A small image classifier, trained from scratch: activation silu, normuon at rate 0.0024.
Rows from block 13 of a small image classifier, named by matrix and row number. Rows with one number belong to one channel. Each number is 500 + 40 x the weight over its row's rms, rounded and kept within 0 to 999. All counts start at 0. Numbers have three digits each.
After each channel's rows are labels from the 100 images, of 14976, where the channel reaches its highest value: "strongest on" is what is common among them. Only what is clearly more common there than usual is listed. The data: stained colorectal tissue patches (NCT-CRC-HE-100K).
# convs0: expand pointwise conv (model.blocks.13.convs.0.weight, 312x104x1x1), inputs 0-103
# convs1: depthwise 5x5 conv (model.blocks.13.convs.1.weight, 312x1x5x5, trained with AdamW), a 5x5 kernel
# convs2: project pointwise conv (model.blocks.13.convs.2.weight, 104x312x1x1, transposed), outputs 0-103

convs0.84:522549498506497433472581500510569403448468491560457502499522494570524490500493440551533528512507436551486534467563530431484574537502508519484556509465522522526517600531507490476492499496498472489492484521449539493500522490449493474522439508492541489427525460417429448529464553408453448539433453456474540504506478
convs1.84:515493463514512577559495558509533484444466428530509506501534555561550553513
convs2.84:470509475493496456477497537487492534499597501451522435480489566517485483516535435516532511539483476479422431564583535479419442500499496402572470491488493517478506503511492472482548477528478504491494441534547434501488501466475539493415473552472424460462470472562478481539469483491507502469571511504566554615483532
strongest on: tissue: lymphocytes

convs0.27:482477480547499481608529534422534521544522498524577469474497504460537545557512513516517502475478437552455474493482471419518513458504455522559522510490485445536565450541536498487497529510453515498546442609518525569450472497473522548493559518444544482439540529471524447494580412450457483528509504511424498511491530
convs1.27:520496435508484501455511432512505533520436480551560463433537507513508488409
convs2.27:467558499519463528471529551470459562531516541466505494508474573439515477459513435428474437577517497503485435457491503474418533446523561480516424495477580502530501525514506456409587486513534534484470502483468459477536450487508473487471475534462424502530454473575491509503541506461490563503568528539515470501447584
strongest on: tissue: lymphocytes

convs0.307:589455486466568520485503526429494525486481477505557539465489472562452519521540528526424465494514563488458535453563516466485504508515514512425518491410441495542472550478480515524526513544505512463446529540516460507528521525470450544462518503513443453498421451572525450504463542512447389514571482441495546567491532
convs1.307:516498492511514459492478516515574540495534535587529516478482594549552560503
convs2.307:520506539546506441562412543490582480532499459512471451499480429486535490495563541487523533501500479504583477509470485515501535526525477458521496530461432504447478455492578578503484462510503425423521490524457527486520491532496471515555465434557507440432430570456509483431433480550486485491451496421548546508515518
strongest on: tissue: tumour epithelium; tissue: mucus

convs0.311:511484562465518485527532517525533477497516497525482514454463495485438545551558550557510483496482510489478509515475481510540453431543444415482517423487528454517378498490444523473501619485540540538479504550489465494535435568528509421454552413531476527517471534513527568497530481474509499574503495485537432557513517
convs1.311:480517525458495462454516485552452510540513470471499455474445438443415453455
convs2.311:535554490544499541551502502402489555467415549532442432557509553560511498519447503443482517528533492513470410450542550532468505418472523504508526529442501554483518490584517473559493459478492525489564453473535475501475525523501442486420526470498486532542501513454482526523495499423519476535435429438555494471461506
strongest on: tissue: normal colon mucosa

convs0.124:507443544473510517511460517533511519548491521543458512522537514522427491509465528427478437495505505493493543405541552428479507505508504501461563481468413509464482587458538520476446492566494494510563550535447470535489517495534502460525451504446512483445442525526507382515502465458404484546512535470447574523467547
convs1.124:497525438501469486480509462496471436450436521525533553439507600542519495495
convs2.124:520537446453421489454531551459520524481572542426509426508448488481489417503520501520453526492533421493500499496472453462508524553588491487516480451444533519523524577463446500467523427484498549540525519479472522499572494535541513469525514429466542485495563504509460537532403476509578552431499487486523522459546465
strongest on: tissue: mucus

convs0.278:495476493459488436496475428499508522446458522556468564465519469465483538522533534556554466420472545542443521465454510491493549452529538499453538512511493450539505498545501491563506436547523516516446472542547466551509501477496547559494594529481575535544462409397547446555520519509537482455534511477528461468552480
convs1.278:545514520559472473496542527505502481487565498508523450459466396466451521435
convs2.278:457507557472512489527581499496550473540516515570479538522450484554411512518547428543544518483514481548467528546501462436504515514472554485514577531520527428554466553551545570522409524539480487437414503467589534494454480501459472553461471499482520472545506553508558491495524502521530423514463510497471491492557534
strongest on: tissue: smooth muscle; tissue: adipose tissue

convs0.63:511559500429482456462366535426455495467549462564472546485529518467538506505464422542440525462533485500489511536482548470521495556559537515450481498519500475555553493540487529462493454600516530559528480466518492538478512476462517555499514474498527560486522515484436522541518489447508489480529570562478397473461534
convs1.63:568533475485493472467473505558508525409557458494542531501543465508571450501
convs2.63:532543498494559520528476561487478439494546510503492490535521502437576587437417485453538540478499533480523527507584552439500531541573480523506547471486431454510516530496498491490481531510533540506485500548483528506500456467477470564426497499577512516467512496483485485560462489421400484442457519474516557597559528
strongest on: tissue: smooth muscle

convs0.255:516488484478426530547486540488435568532458549532490459499439501453413466482516497496507540514503559506486564573521509486516475597460580491501545529526474523442472497573437539545484525454544455551592480539533460466515561505473478449550486444556520450483541503497547489509506486464483437505473481508534431572533492
convs1.255:579551538506572554517532515572548497465521514533496498515516536530547520566
convs2.255:443488413575515478467530544550475441522503573510519466512541520455511466504565481532548501439512553500446549459510481513511512435500475505518551490536531492473494431497497542476565506484464526494416502461519503521451523459459526459614516521497529497500516497487460535469494491547418544415517458441467415451420527
strongest on: tissue: smooth muscle

convs0.81:472549499519478539493489506481514566449526503503505479461504513513402500516479559484482523503437509513566520518430486552504515569526517502539467477478532502475518560470466488540512446610438585509467515402508504527481463524465507437445504517470485551602531458496464570558462534577540473480491503495513451404525505
convs1.81:438556466584560555450530580486503470494503501516513473453469508483461532508
convs2.81:473522475520492493515466437456494515493463484550431494496541571492553501567545499465523442571525545542555511536512519535467500541494487490532508517465522464470516462474472539462446398418461517471422528505524439481482411517414525510450410496525508525462511470533511529511490473435583566471447541491464496548555483
strongest on: tissue: tumour epithelium

convs0.229:523467489417511463474438510489526574449514481500454494521503407506492478520463459473476558507491404460474594446457435550449490504508525521512571478468486505459524445482452541451544588527518544464524491531463527494536459590477531507464484537531579498513508504506538456507515556518494589510510536507433519516542556
convs1.229:521530518518539561470471494547557415466501531556462449500573525490528546496
convs2.229:505462564564422492528439455495482493529453468575478496543500504495488522465481538469544451461525560500504429461543543492506517474540484544490528455454485507522387513535472528493484544472564535488475531518517445491530539486440501489488446471454590493452444503463504536442424498478504518505399505499596489454488426
strongest on: tissue: mucus

convs0.83:532500513506565476533450532470425465476524478558508424568545590455495480485475499498510421509531541551539545527514544481444511475442447444491510465473486586460551511526566549441500479463504564491525466509506564523507454452516489489523499521539457505474432486511432485414495460473444593515497501472561510537507550
convs1.83:492482440446451487515458503526500486544508515444490458513489437486626513499
convs2.83:578464484482566447504514505503522448563483595570452541479513505513575484551533517559483516533445491592494455533455465527477487512575487508481556429490554499486479555427471506544417523492455512519429526499428494479518492528499538514521482571496469480468504522511587480513520464486527509461502433444536499418488496
strongest on: tissue: tumour epithelium; tissue: normal colon mucosa

convs0.248:514512502511456516479516554471539472561540501485475477457495525548571515430502479489545464541501510572584510482557536467576470480471500477467548521514518516447563484511510530427427462501419486411453515526498500472534518449510536588433519524450533458445477502521434485465524494436539432530605506516522502472500535
convs1.248:512465492464515566483569457494499515480427467556470530454414542533485467487
convs2.248:587488486506539529474487427569517494490507473588545441497488520494409473508519498474539450485511454524520474501441509506494410473525530503512502485483488502560490439520546468424536573546543488513561509494525491412575472515534590513524523473466468460529544525551569477406465476513542469525520451518496532530525567
strongest on: tissue: normal colon mucosa

convs0.134:507606511466544583435557508405508455500548524477487483489530522497517530439464473509501563563578506521468487509439541502539445502532492496460503483475489526554448440526508432495525460507569488430463510446468460455513536528477494505448437484421502464450465529495515436495479489539397541507524504488454495523509563
convs1.134:506521477498478490493477439497553503432523438553537468536502567570528425500
convs2.134:507578494525523491438476543553479524488468441479547492484507418563509507551486540538508586551408507455521514528523482467473533446485461523516497515606489495447444503498532473550551569535562555506544520498508465463483528510539559522468403477549503448527545520498474500528570480531496555461525500474563550541553524
strongest on: tissue: tumour epithelium

convs0.291:474444508442538548520494475465442526456558559435455465514538436581547507466568446507509441519430450511551576556484503493572509440507474536477501545552481481544544567540505471487568472507490534478492519517541556527458429561501505514449496513463488491496441542490505509478471488498487565429553547524517512548488429
convs1.291:484562533488468439550546567496482483486525510510452433473503514545416457522
convs2.291:466516406520535501509507440487583561461525532577554518534552431505451489573535487444487482518499472546539492507465517476552492524558474458569483557586470478507416493480509461448445419492520475547464527474547503496465499461440482494498458416476551533541528500473546525457530505488482488399552492521516514481490493
strongest on: tissue: tumour epithelium

convs0.235:476438477464526459502456482486519514474607552526563437467553516479539517485434494499522488476448545502539519531534506441431461558513516486512538477509546438566544449492481524476509478366498503494512502488527411599451530552507465473546554493524545487458500457469486520520509502485456436565476486578489468481505482
convs1.235:545490511525532558494476455570562474472412551537478458470531525519546473517
convs2.235:465509436508492529443538490536474499496522446514482501579470547404505458539499457479446485506505402439489487526441529487484578523520412512516512504522459487537491541554476508509563527523506455519473475545536510487563545500487499529477494466458411493602464610472471557457549499441467559459485513506545460506518510
strongest on: tissue: adipose tissue

convs0.64:490478493420552531488519509411594539547533501501458482562508501475535465531532537574487520439430448526506572464476457474509458515514459481543535471570479510469481563489477507489534536474512476539442449544485467482466452488435499471484542449509445550495527525562494508469530429412433562449529444500528459504538468
convs1.64:478513518491583555516484451560510426461489476559474469469530548488547555508
convs2.64:529499482428553512472532477492524504467463533500576520508527520500521524583531521518532527525506534440451507490476515486469500523628564515520514508509466566437534528435505525540486503538504445471459441503481428522515502436502477554462492476499528473472478492426552544545590529556487465559587526535447447434494436
strongest on: tissue: adipose tissue

convs0.250:497544459516427513476522479580638476470546517550499481499474498456497514472551523558482495444543533464483536485436452505466480586519520543453537489426418482428507522514513524547499559467548481418506534581503524532466521531500461405541483525508512527505445471493466463513511566492534504453485511495500490570472489
convs1.250:531551544535501561522516525567553499542506506534414482479463457482426484478
convs2.250:481508466545467531531529523430458472571490499482401488588459392426473463502552487513443469455571509496520496537482463457556536535510482516475531584483472585538537459520499512509466527525502463471559566540542503478468583538467514565478474445440483504499532512485471468547468461504478465473544441508550488530486495
strongest on: tissue: adipose tissue

convs0.138:492506455535517565438520461477497484500495505584494550567483475473560416460489506500510521568496482536543486471513483551511489458529464532521477513460504435554478483474452517555517477501467487586579538494462493485566523464456523469438543427513561503499595537541474474410556495491477485425567516515450465443459475
convs1.138:543468548543530417479511502552495491474458498475529475467459559517569574486
convs2.138:535451471485497559502484490574558463463493524473491495454562576574493516501549527519519534386477531529475496572538559512507498574476541493539482529500569551435418530473498558554420504543483489495526482463522522558476504504498519557522499528448500444505520468558492440503521484503556435405534446482487478456514517
strongest on: tissue: normal colon mucosa; tissue: adipose tissue

convs0.290:468477535470503494571514466494506534543524489567471494518519515526438421468478484507486495497495478471490571576475484474514464475587542491460480572546539547512417519571570545530516440483437468462472507543558459523460480500488409592479491516516557503495498528498414520481557565545413492509536486499502532482559517
convs1.290:489507454481467511489511494498541527538542534430480408490510482521603474445
convs2.290:498498483509571476538489501507490500442521625393500478535476483500581521584508483566556496562545504501505557609526487479471475506527422511446514500468509418540482558464495479492471496432442543503525558500522540461502529490525495496573435565574453522487487468489547522477525509486460520482484469477533495479493466
strongest on: tissue: adipose tissue

convs0.241:512470443490479495475439503493495465472468511524521545477504514490610486514537463493522483555561499513444502559525457426521424529541474511489513486500517493468476452462530599474494472477525546525503463512553543557492490514492461508522521478523575461415456582484536535534607468554533450521403507585515543533486470
convs1.241:495459530483569406509454466511519499543464536556554490481500445462449475468
convs2.241:561485531497527525517516511459474505510444456515469562455589456530516549504427543529501590448485488479460598558483490444557497496549479511551513519465535509532468528524481500465532423534547483515469503550503558555481462575505509440493523501533540498486482519540458457498527460474440615452463530516442458430501472
strongest on: tissue: adipose tissue; tissue: tumour epithelium

convs0.108:480516528444528448482489478485464515484455514520540496476500479583451471481467426472476570416513475451571515552488569591578429437516444520473507461487504564502549497505511538508562496522491557461526495467509516485517514542444455548508489520476468445576496490468538477480469528532410568504563481542541460507562532
convs1.108:479482446482472521535514506482434537487539468483499536587447435412509490482
convs2.108:515502447505462516532509534517488457395530536477463575538543494471454436537515511473459539484479440495539501528477493535446474506541494433518473630531523521503465489467502505449491462432493477567539527547478500475497484496518485508516503496483448566533545443507518503532538514498501422436548535406488523637507479
strongest on: tissue: tumour epithelium; tissue: debris

convs0.168:553475502514458540494560498500543499545457547497504521547507504475515521502486504440398466472504472489540417493517489504489483481550549498544478419483467551490546495438505459468484468483510529461530537514452572522544433457495476539484555449503499411484471495540558423488440614535514459547520553516441526573443464
convs1.168:420425507505510549563518466446472458508515522505504507526467465555467437448
convs2.168:458602512473561575376549527489514490535489532405504443499460422511562465519501499485486512484429451499495509490478486444524486542476494494403532455540495504466498464502500484589489440490485514493502559516530455543497484537516497557483498468414490531545486497496512522578533492479529428446481516562437512505478525
strongest on: tissue: normal colon mucosa

convs0.267:475455446505503538454524474425507463505462460552499506559568495488508449508461555454519422448471507471433565524502504469501600472474493490484519554553498531557487544549538478417511435456504516546424520499536507550475510499530426494456447464504508566475509539526516433514478456470510573535562527549500514522561558
convs1.267:507450518482558444564458494543488500427536519511434492467504512430554461515
convs2.267:514494448500516444534527429521516537519425516437532473493482460449637563547598505482476560478596499477551443560503535534480549448551495469502550498464528504535473463497553507491505498435454456519554506477478518465496470466516524473499499572512536452516504529550581464487502514484437541488471518514458492556521454
strongest on: tissue: smooth muscle; tissue: normal colon mucosa

convs0.30:494457447547440523455439532434521524474503503516453427504513492554521458525522476483494465466532430492557483437539482505411457570481460542576504555465531461472558450478507522567432533553512519517559541513542498511483529521502477551499498557397407472467532526538445449527516497485478512481474470499485530426493457
convs1.30:420488501470472472415476508496463496521499505447474478521517400474462521436
convs2.30:460529458520499449499542531547462486496637518456592523424497451481510498536505495493497492473487444528472544497535426491514510524483449517432436469431504513501507468507509488423506520461531550497485479469469465437500487476525531498535479488501552458480506537621426533546540446568455478548467467552429469484484505
strongest on: tissue: smooth muscle

convs0.225:518498488563555522422393445426451456421524576549456524519512506496530509465508500554551505504460471545510502467486462529522525515404414465439480541554441477508495531527489487527479531479472473486539512530517416510504488490443492496585453541546466524512503516514551474500448528438488502508467572442499535511509570
convs1.225:467513527505526484544461496557483516437561507444454506466488530434536429562
convs2.225:497594551508531433481525458496457508511433499471435481517485541574507466504594457482466461493488463506468483487482515503483590503548521533483450454475501496457459510510496529411437553451494466477495533478488592501473435491574514529489512531577553510508461522469530523469513468522444481494519589473445518584546446
strongest on: tissue: tumour epithelium; tissue: normal colon mucosa

convs0.129:506470416507506559485483540481499516410415526542605546490469470526509559432527483489533481430521470476409499500504481515450494523464497554515476487570479505497470492464455574522464504473485521520503493499464508562490469508502483480546468505534540490476488521382503586457558419486566541529475501490528507573543538
convs1.129:468509505518491492545614563522436522532510521469537536547475475475483442538
convs2.129:518547522489475472549489473566514509489465448401559454529447487480494520524449531483468527506395511452518520467478520506508500525469517536449525440470501501529494468480528488537471502422539444439428492476450458482553405471472499497557494527519504499485471469547471537488509484542443354421510496481457571471495520
strongest on: tissue: lymphocytes

convs0.146:485498531488453479469481503518533478530503478539537532494451468460491521568538522502600481511555555514536489482496448464590484447438465473523505482472480433527504460486547494458500461541462533443583499582481513505500471476466547514484505536482353477477487507533517485487528515562607565592515479557495525516489515
convs1.146:459493514468457473524509524470450520475485539541511591501488448434433476431
convs2.146:555492551534489470496545471519501561496491482485503483539489485391498449497500589428481527522521479498499493504515508532495503525505557477473406481479478506461425518474495517518612488513484534433499507508525503458436544456458512440477493516502491449508557489486529542581497505436521452499466390504595418561504451
strongest on: tissue: tumour epithelium; tissue: adipose tissue

convs0.182:433497482456439534482492430568484501529535473502521484486599525495513449601461500507444536431532518530518541470524511410453511516425557470513425486492474499544507495483484427424446557490541448575531559453483448518537521520479487510509442502519472498476498497510502531489466461499581550532511522525483560571468478
convs1.182:519496529497529541513453429545483431465536452510505492510582468529588513486
convs2.182:562506472450452456508512517521465477497504461430493520515541502508462470508500542529476557502559509443516510438462527517483545547498503508589506472568506467582464513509504483555508456386455481511542437463485506503432607540513549500466509583506556546526571464475513553511533483468472473490468532412479442511464543
strongest on: tissue: normal colon mucosa

convs0.207:478456485474486540544495558516495474493511467518480450508465487492545500539443559566474596483518510497511442505487533593424481451458506550485506445541528470584509528429442529540575449607520557512515453504500471465581485498517533497455509501476520528495476534536441490458534551537474516460538573524443487433515479
convs1.207:469530533493466443554500474480511503477470508562523420469490575556544480562
convs2.207:506447500463449447521539461453526478439528505441525592532488445483526536534471460487522494481478515605535491511501447543482551503479554565485519480483550598559533535484453445506448478484484523493562541479469434499585431383531514493522515550475476508557468483526507473469467498479546538472479437564488494486513506
strongest on: tissue: normal colon mucosa

convs0.285:529461479548456490467366526499510462471446541471497590592468500485437514581478555515496504494512529502490462515519437517511517532451537449538493497572463460483461533495437457587528509515475516454538498471513474545515474514504450538492471517530460460476541415515471516495501502519509476443465484476471435568392512
convs1.285:456442492525473534466454462466457498562465460478521557491487558521445477577
convs2.285:457568438509460559495501463499496532632536523519501499472431506468465540457470455499510464485500521555435447531476534507450488506526522556531541516461525471535419449498509493556466450501527485546461547488493518548414515575442507487515500534488473515423564528560481438471452563434508479531458506450496496497536443
strongest on: tissue: adipose tissue

convs0.85:538486558478488536533432496477545465472526464406478505499480553447508496523530502536563501443510509520559506481475535559493427590517494445494489533485471580525520499538465501559581511498461462509515518514478468498515449601488531456485478505556420483528458572486531493564524485494549498472485481477522533644506491
convs1.85:524516523432499472481460515509499467472514505464506491476499566625474496578
convs2.85:408566480447597515497474497528455410465509502445537518479486490473445547495533505567551495458512529493490466505454519531532502495463506453371508478526511447470554492522543481463489504533532425534448455499479528541507507585562480522491417510488491508469462510443473542464445472536474486515485501497438421510525564
strongest on: tissue: tumour epithelium

convs0.3:609524454496530481501541472523500503476495566432488452515499522465419517482527556486553485486517494490491475491464446442543586516524572501581444534490457495578487517425508491475526494496570534476439499500509444506516435439477504496480451479499479415517485473464504414535542471479457578496518603518498526529515486
convs1.3:413458456445478493514452490518540522544504477555490578529543473457450492526
convs2.3:519529503408439532432438486478487548549525520602491499469524488516515543458572530571503492475440494499523534464470483513539482502508535564486524449531563492418505572543497457532513522517497489433545527473494543549514468559462441497468499489575475521547488522446491411485473547518412489535519506422488456449483502
strongest on: tissue: normal colon mucosa

convs0.158:441510497535450549471508529518542452536566454499554477534473473504467445526513496464490520489535634523478531561510425477490461532515563481431592504472463475449451535530567508510507510527535541505529485475514470458526480529493475521388518458486543505533520496540590436478530458491514468530475474469533470508464401
convs1.158:532524496563510477562508436534507413473438442497461477461519517504556520538
convs2.158:475544459531485512503496540499490456578578512477485477500432445410551478501504554486493497555492543469484498517492518483498519560523464546464514505551449486519498561444475466498558520407527549519525510568498569540595451471517504473482553526496534479482507440455485542482500464551524528336489457505510524479499479
strongest on: tissue: adipose tissue

convs0.128:520543513512485445487508483489524558471540524555497482461515529489448499498493493512524572500586550460512523429527439473528459441537521516497435464592470481493454432559487493529539485444445528512483513588477542453435523499485471493435423499504490470554420534513446479478534475509485460425496528421559504580501546
convs1.128:505518535471554523503516564531520417439520575446484454464494500531451460488
convs2.128:417504542496498576481465478446436568479512457452489556543471421509482535597521488519472515541557441490521398460539445566464500458464489536496482479525539514473493534521473506493434487501536525478499607455530536508483519527519576531508472473487451486532488446468412555496495497477561493483507507530549472453462448
strongest on: tissue: normal colon mucosa

convs0.112:593518465496481542439520538475600513549495493463508512522480494517479597522481560485488447522500493489446463514472478551461467508604457432520497415449466499457507561452530485442478450591507517513446497540556497530471416482528518454512514525480503534543507449541477493469438474582487460489478524476559524530480510
convs1.112:468465485470491438508542531500470507505507472423508478442453441451436459433
convs2.112:499536509584483473503481545520487538425522460521478465557513509488507494565530477518491473587444454435518558504556483528540439499431501472504467448497500603498555408542573525527459475490456478456504522529477509497494526398499485496442459497474495469544482503497431499471531569515521487582443535536447455501475552
strongest on: tissue: tumour epithelium; tissue: normal colon mucosa

convs0.39:475528478460484478539483513519388429488502446501476481488482552499539542477463489501506524468545515490531525478465540537546556490444557491432512484518523405480501536484538477441509430518581522528514484464565520561495531586492492519505415424533536509503538497421469549511509440565429450498543555508430498506469475
convs1.39:483513441513517521547545468506575529450460490529540485413454499561533520461
convs2.39:413434566474517559549478442488465521446519549555450525482461539515501493577515498500562456440479567417469480476473483474565528508568543554443529510548507516511457478517428516468531462531553435443496533489571497481551574522499554528465534553508490523481514476460468531442506521525477541541438497488543513500538535
strongest on: tissue: normal colon mucosa; tissue: lymphocytes

convs0.147:522407549476473524470500460511525526426553592500470484512484493522558483531564531477499527485453577479430454566556419529556541556556562479524504472486420570521520463497538503559456536499549533433514520458489456468553480452510535417465453506470505470514547502493482519511433508472509524547481482460521475472456498
convs1.147:554546530523556499458485506548423525433496508503440546522517438458482467540
convs2.147:487535487572461504485513452551519475477464545574455475493483485452559508488530481521579504534570440476502580469520535468515425466489458518437520546491535463466428472488468452406529480485524530525518446551518468483509496506456532543482445470460472446511536594447494565478509512499540570541461501600510492465551515
strongest on: tissue: adipose tissue

convs0.187:529476450493482501492501523494531533510563516499522478580485538416486508493445455568511500582476556505444453489527470437454512565431489525605532494507405517518572463482496529521522490543472545428520482488514447516492463534503471511536455519577518460467442463567440469507529539479432562542517546488477477509516562
convs1.187:468489498461452485460470539539458551534522478487541566515445473447560496421
convs2.187:527508508514516568540538464513525516534508483541462443476515541454485510424471518527443497520460493477616540486538531601536475517512509568440558523532436523526498494498470456525564475549608519507462550489524529436460437478554419487500496491524540574523497463482513454444507472479430469492445503482492496531490570
strongest on: tissue: mucus; tissue: lymphocytes

convs0.171:433490498463463557539552512472489518497475493452506495522532507535418473464553558485498457556512521551511461528440504507551495420447501490510513440509430462434426594471503440485452496525488477492469507518512502489528461482507548552501569379481500553538488451505583514431526486514506563492509486523581565485518529
convs1.171:586569448529543510515484512497461456500514497574531482447476516439474459541
convs2.171:433471491468524532448479480516480513539507484592580509533443495539474451574454486448492472454484495502509550550519463471489484498576552511537532566494448514531498501383487550491503480453532557496520508532466536518442452438507475515517513509537398516522478520562539513528494501509391483567447493512507516411521487
strongest on: tissue: normal colon mucosa

convs0.111:440485491520444485461518550519509515554496489491539525473546521583516484490478464507474499474424451524536401533522546541503558528486456423561520438454508483484494480521489524576482513487498514539552461503465523466557514569531492545501535547526543510491437437436490591504600477549467406472473560527497509465460505
convs1.111:504493508418461421541505477447528545545485488466452462484472475495483409499
convs2.111:519444527461486493493440467536544533525510546449576492479517482472508542501564461437559545451522557495419472509475528532464483543503475541518527437455449510527531451448518574463526467556475498521416421518526496584559416565449520466516540500467474502486524512510525562498537456545515513509502514538482604489460510
strongest on: tissue: lymphocytes; tissue: normal colon mucosa

convs0.5:495462496460538552449447569520534469515531596517428493542469530526479494459472509422529499509496477519491457437519515474486472524542456444478493455577493508511457530510419446497495573564494426521490442507486508502539558470475506434533533466500488501539561570558437469546431498473477518469599502527514536560503454
convs1.5:466447454462445450474486459461480485495481466464487495432441461432468504438
convs2.5:457537463525510527530590503531490523516542544560585500511523530505461575564464493482473511524503483501470459490487444480555465413566489507495490492494518462583590460525544534488468476498463472468501557526479512498509528498548524444484538532502549565486532537545492440564444517562498582483490431446411569509469516
strongest on: tissue: smooth muscle

convs0.60:479486451512454502517505500513514502418512558455445514533542527468520415521491484482553451523534468483470598467466541494472474572502444535488493548499575522480462482507461424485591542457475521463535481524542522481495446487470476440562498439542526540543453550518492505534467490552454545443462545533460510594570467
convs1.60:492492530479542497497487483473503488465505477523522505559511649537568517479
convs2.60:480466560513541482518491508494548568511450554441569480498484565551473473489498488571556431521454533431452512471483520543522447544555542518519528489499519553492465513510604474565507469554476512488474420480557459567564518496531488521512513487523522529453494481532445481497445500530517428547504481590558541547531443
strongest on: tissue: adipose tissue

convs0.28:493513500408553437534525520540515535448507563582532474530517584542500506513495447531560507532517407496502441407489491500472482517440487455448452538455566513558457480562518535457470425536459495506396496512520462486535464449538532502485528491483532519471480487490533540481459492513484483503504601482515443475538540
convs1.28:499437451498555441496541515475495563554486443457507590473515470501491453511
convs2.28:524515539529466475560458428469508505466489497414466481549471529526544512406500589549477552458516500483509523467500439536532500511550505481486529489458565482529557590437535507544546573534507472488515514516548508526455596585505468488469545593542475529529544533498503553508493500500478489514576464516499499483448570
strongest on: tissue: tumour epithelium

convs0.49:544493512469487451553464462493522490533547519498517405470499563489495448518557488483444565451439488486409447485530502588443468429437479484470531476499529457565490495523575489467536530464471483542531503453510524505405508510549437478519453477493540507490479510463485452617509540527556529477469529513465474518439466
convs1.49:456483537508524465510524471490473454459505437480524545520385463552543520539
convs2.49:456507546444507471499475474525447539473501461449584532572528491498483520525531506503451506464579527484521452508499506498496385520451494442449533503495447477457484516451492461606525540491473516561501468477477528490453497515549512529498524539578474594516461543481544462498503507558503551513417403445447485493517555
strongest on: tissue: normal colon mucosa

convs0.150:467496472516538519541447551517519525483457562511480594480459506503488536499495479462465552500515523555505516488437453430511551521504421505589506499486481491442521503516495510488525470502485543447499483439559550518522498535470474358541468392518577512532526478464544499527508505518432520472436488445444554493557541
convs1.150:532530579535539473571517575463526534499455491467494444517488486458479435471
convs2.150:586532434472462466447432524502526489561474403487553511504467473488449498486507504548440525493462447532530523461417491445445512433534548512499565486540479511487510501476482495479499519495484495465488488560448576458577498517437536501492499518475546483492494416452469520534471412544473477482417525446537457471460568
strongest on: tissue: lymphocytes

convs0.310:539482462488584555531541474439474532432537502470465561482489479446505518546513521524534557445549472480567506525564503487534522511612485426475462428516516494467419461452495495469460499512527478484463502524593536545553512495476533500487522474459440499452438529489567454450558482497396477512515534484531486521512524
convs1.310:494540518483415492511488484447579459473435464508503474462427539521480487447
convs2.310:509491473525432418524405519494505559441538493500494502489533527442558504467430423511543566605478493525510511500525459494548478489510506491542464518492509516463539453483503469523529558461472465511577463558585565471524546469545542534462397499470467509487536454523514503535538497589546552510515558505473502490507457
strongest on: tissue: normal colon mucosa

convs0.72:503535483556512464544408459451528481526507520531439441500524486534479490440495510500473505497492495452563566515438508551506472511495482518512522499532573501460465446530480413481487477405543625561440529539491438509451550451478481460544530552527546530425553469540519527554554467489464503498461481543450507498495475
convs1.72:555543502578493511526506527473480466467512511492440438439489407477494502443
convs2.72:494502535566502465546486488487538482475495509491447511585405452492426521480527480465504501387411499533503477510469493521520574546502525553522478513465482557474497541525474525477511474495517568467497529421540467495440513541451571537527434461595463500462466458564454504526432506541571540503552460501481499499493460
strongest on: tissue: adipose tissue

convs0.40:542476447512480501487505556514426504469505494489458448520445520446502478558471511592546526515459520479506526555516535410479490554446506490489517500533534510488462481519392518463517554471552488576474477518519502521517485511473440472506504504521517468458509475509404575495536538476412584541559437562452461575533520
convs1.40:551557569532551529468456480465474469497493473572473561498560543478536533491
convs2.40:514449603512518508462571520570541561404476508474497531450506575535482494500490474508571529455479442462463478432542487495470444538491502447442453479533437570477490471498521487466523471573455521496503419492451440549520463411516530550517536507517453471519536491528468519489513529509434555524461480557522487504510545
strongest on: tissue: adipose tissue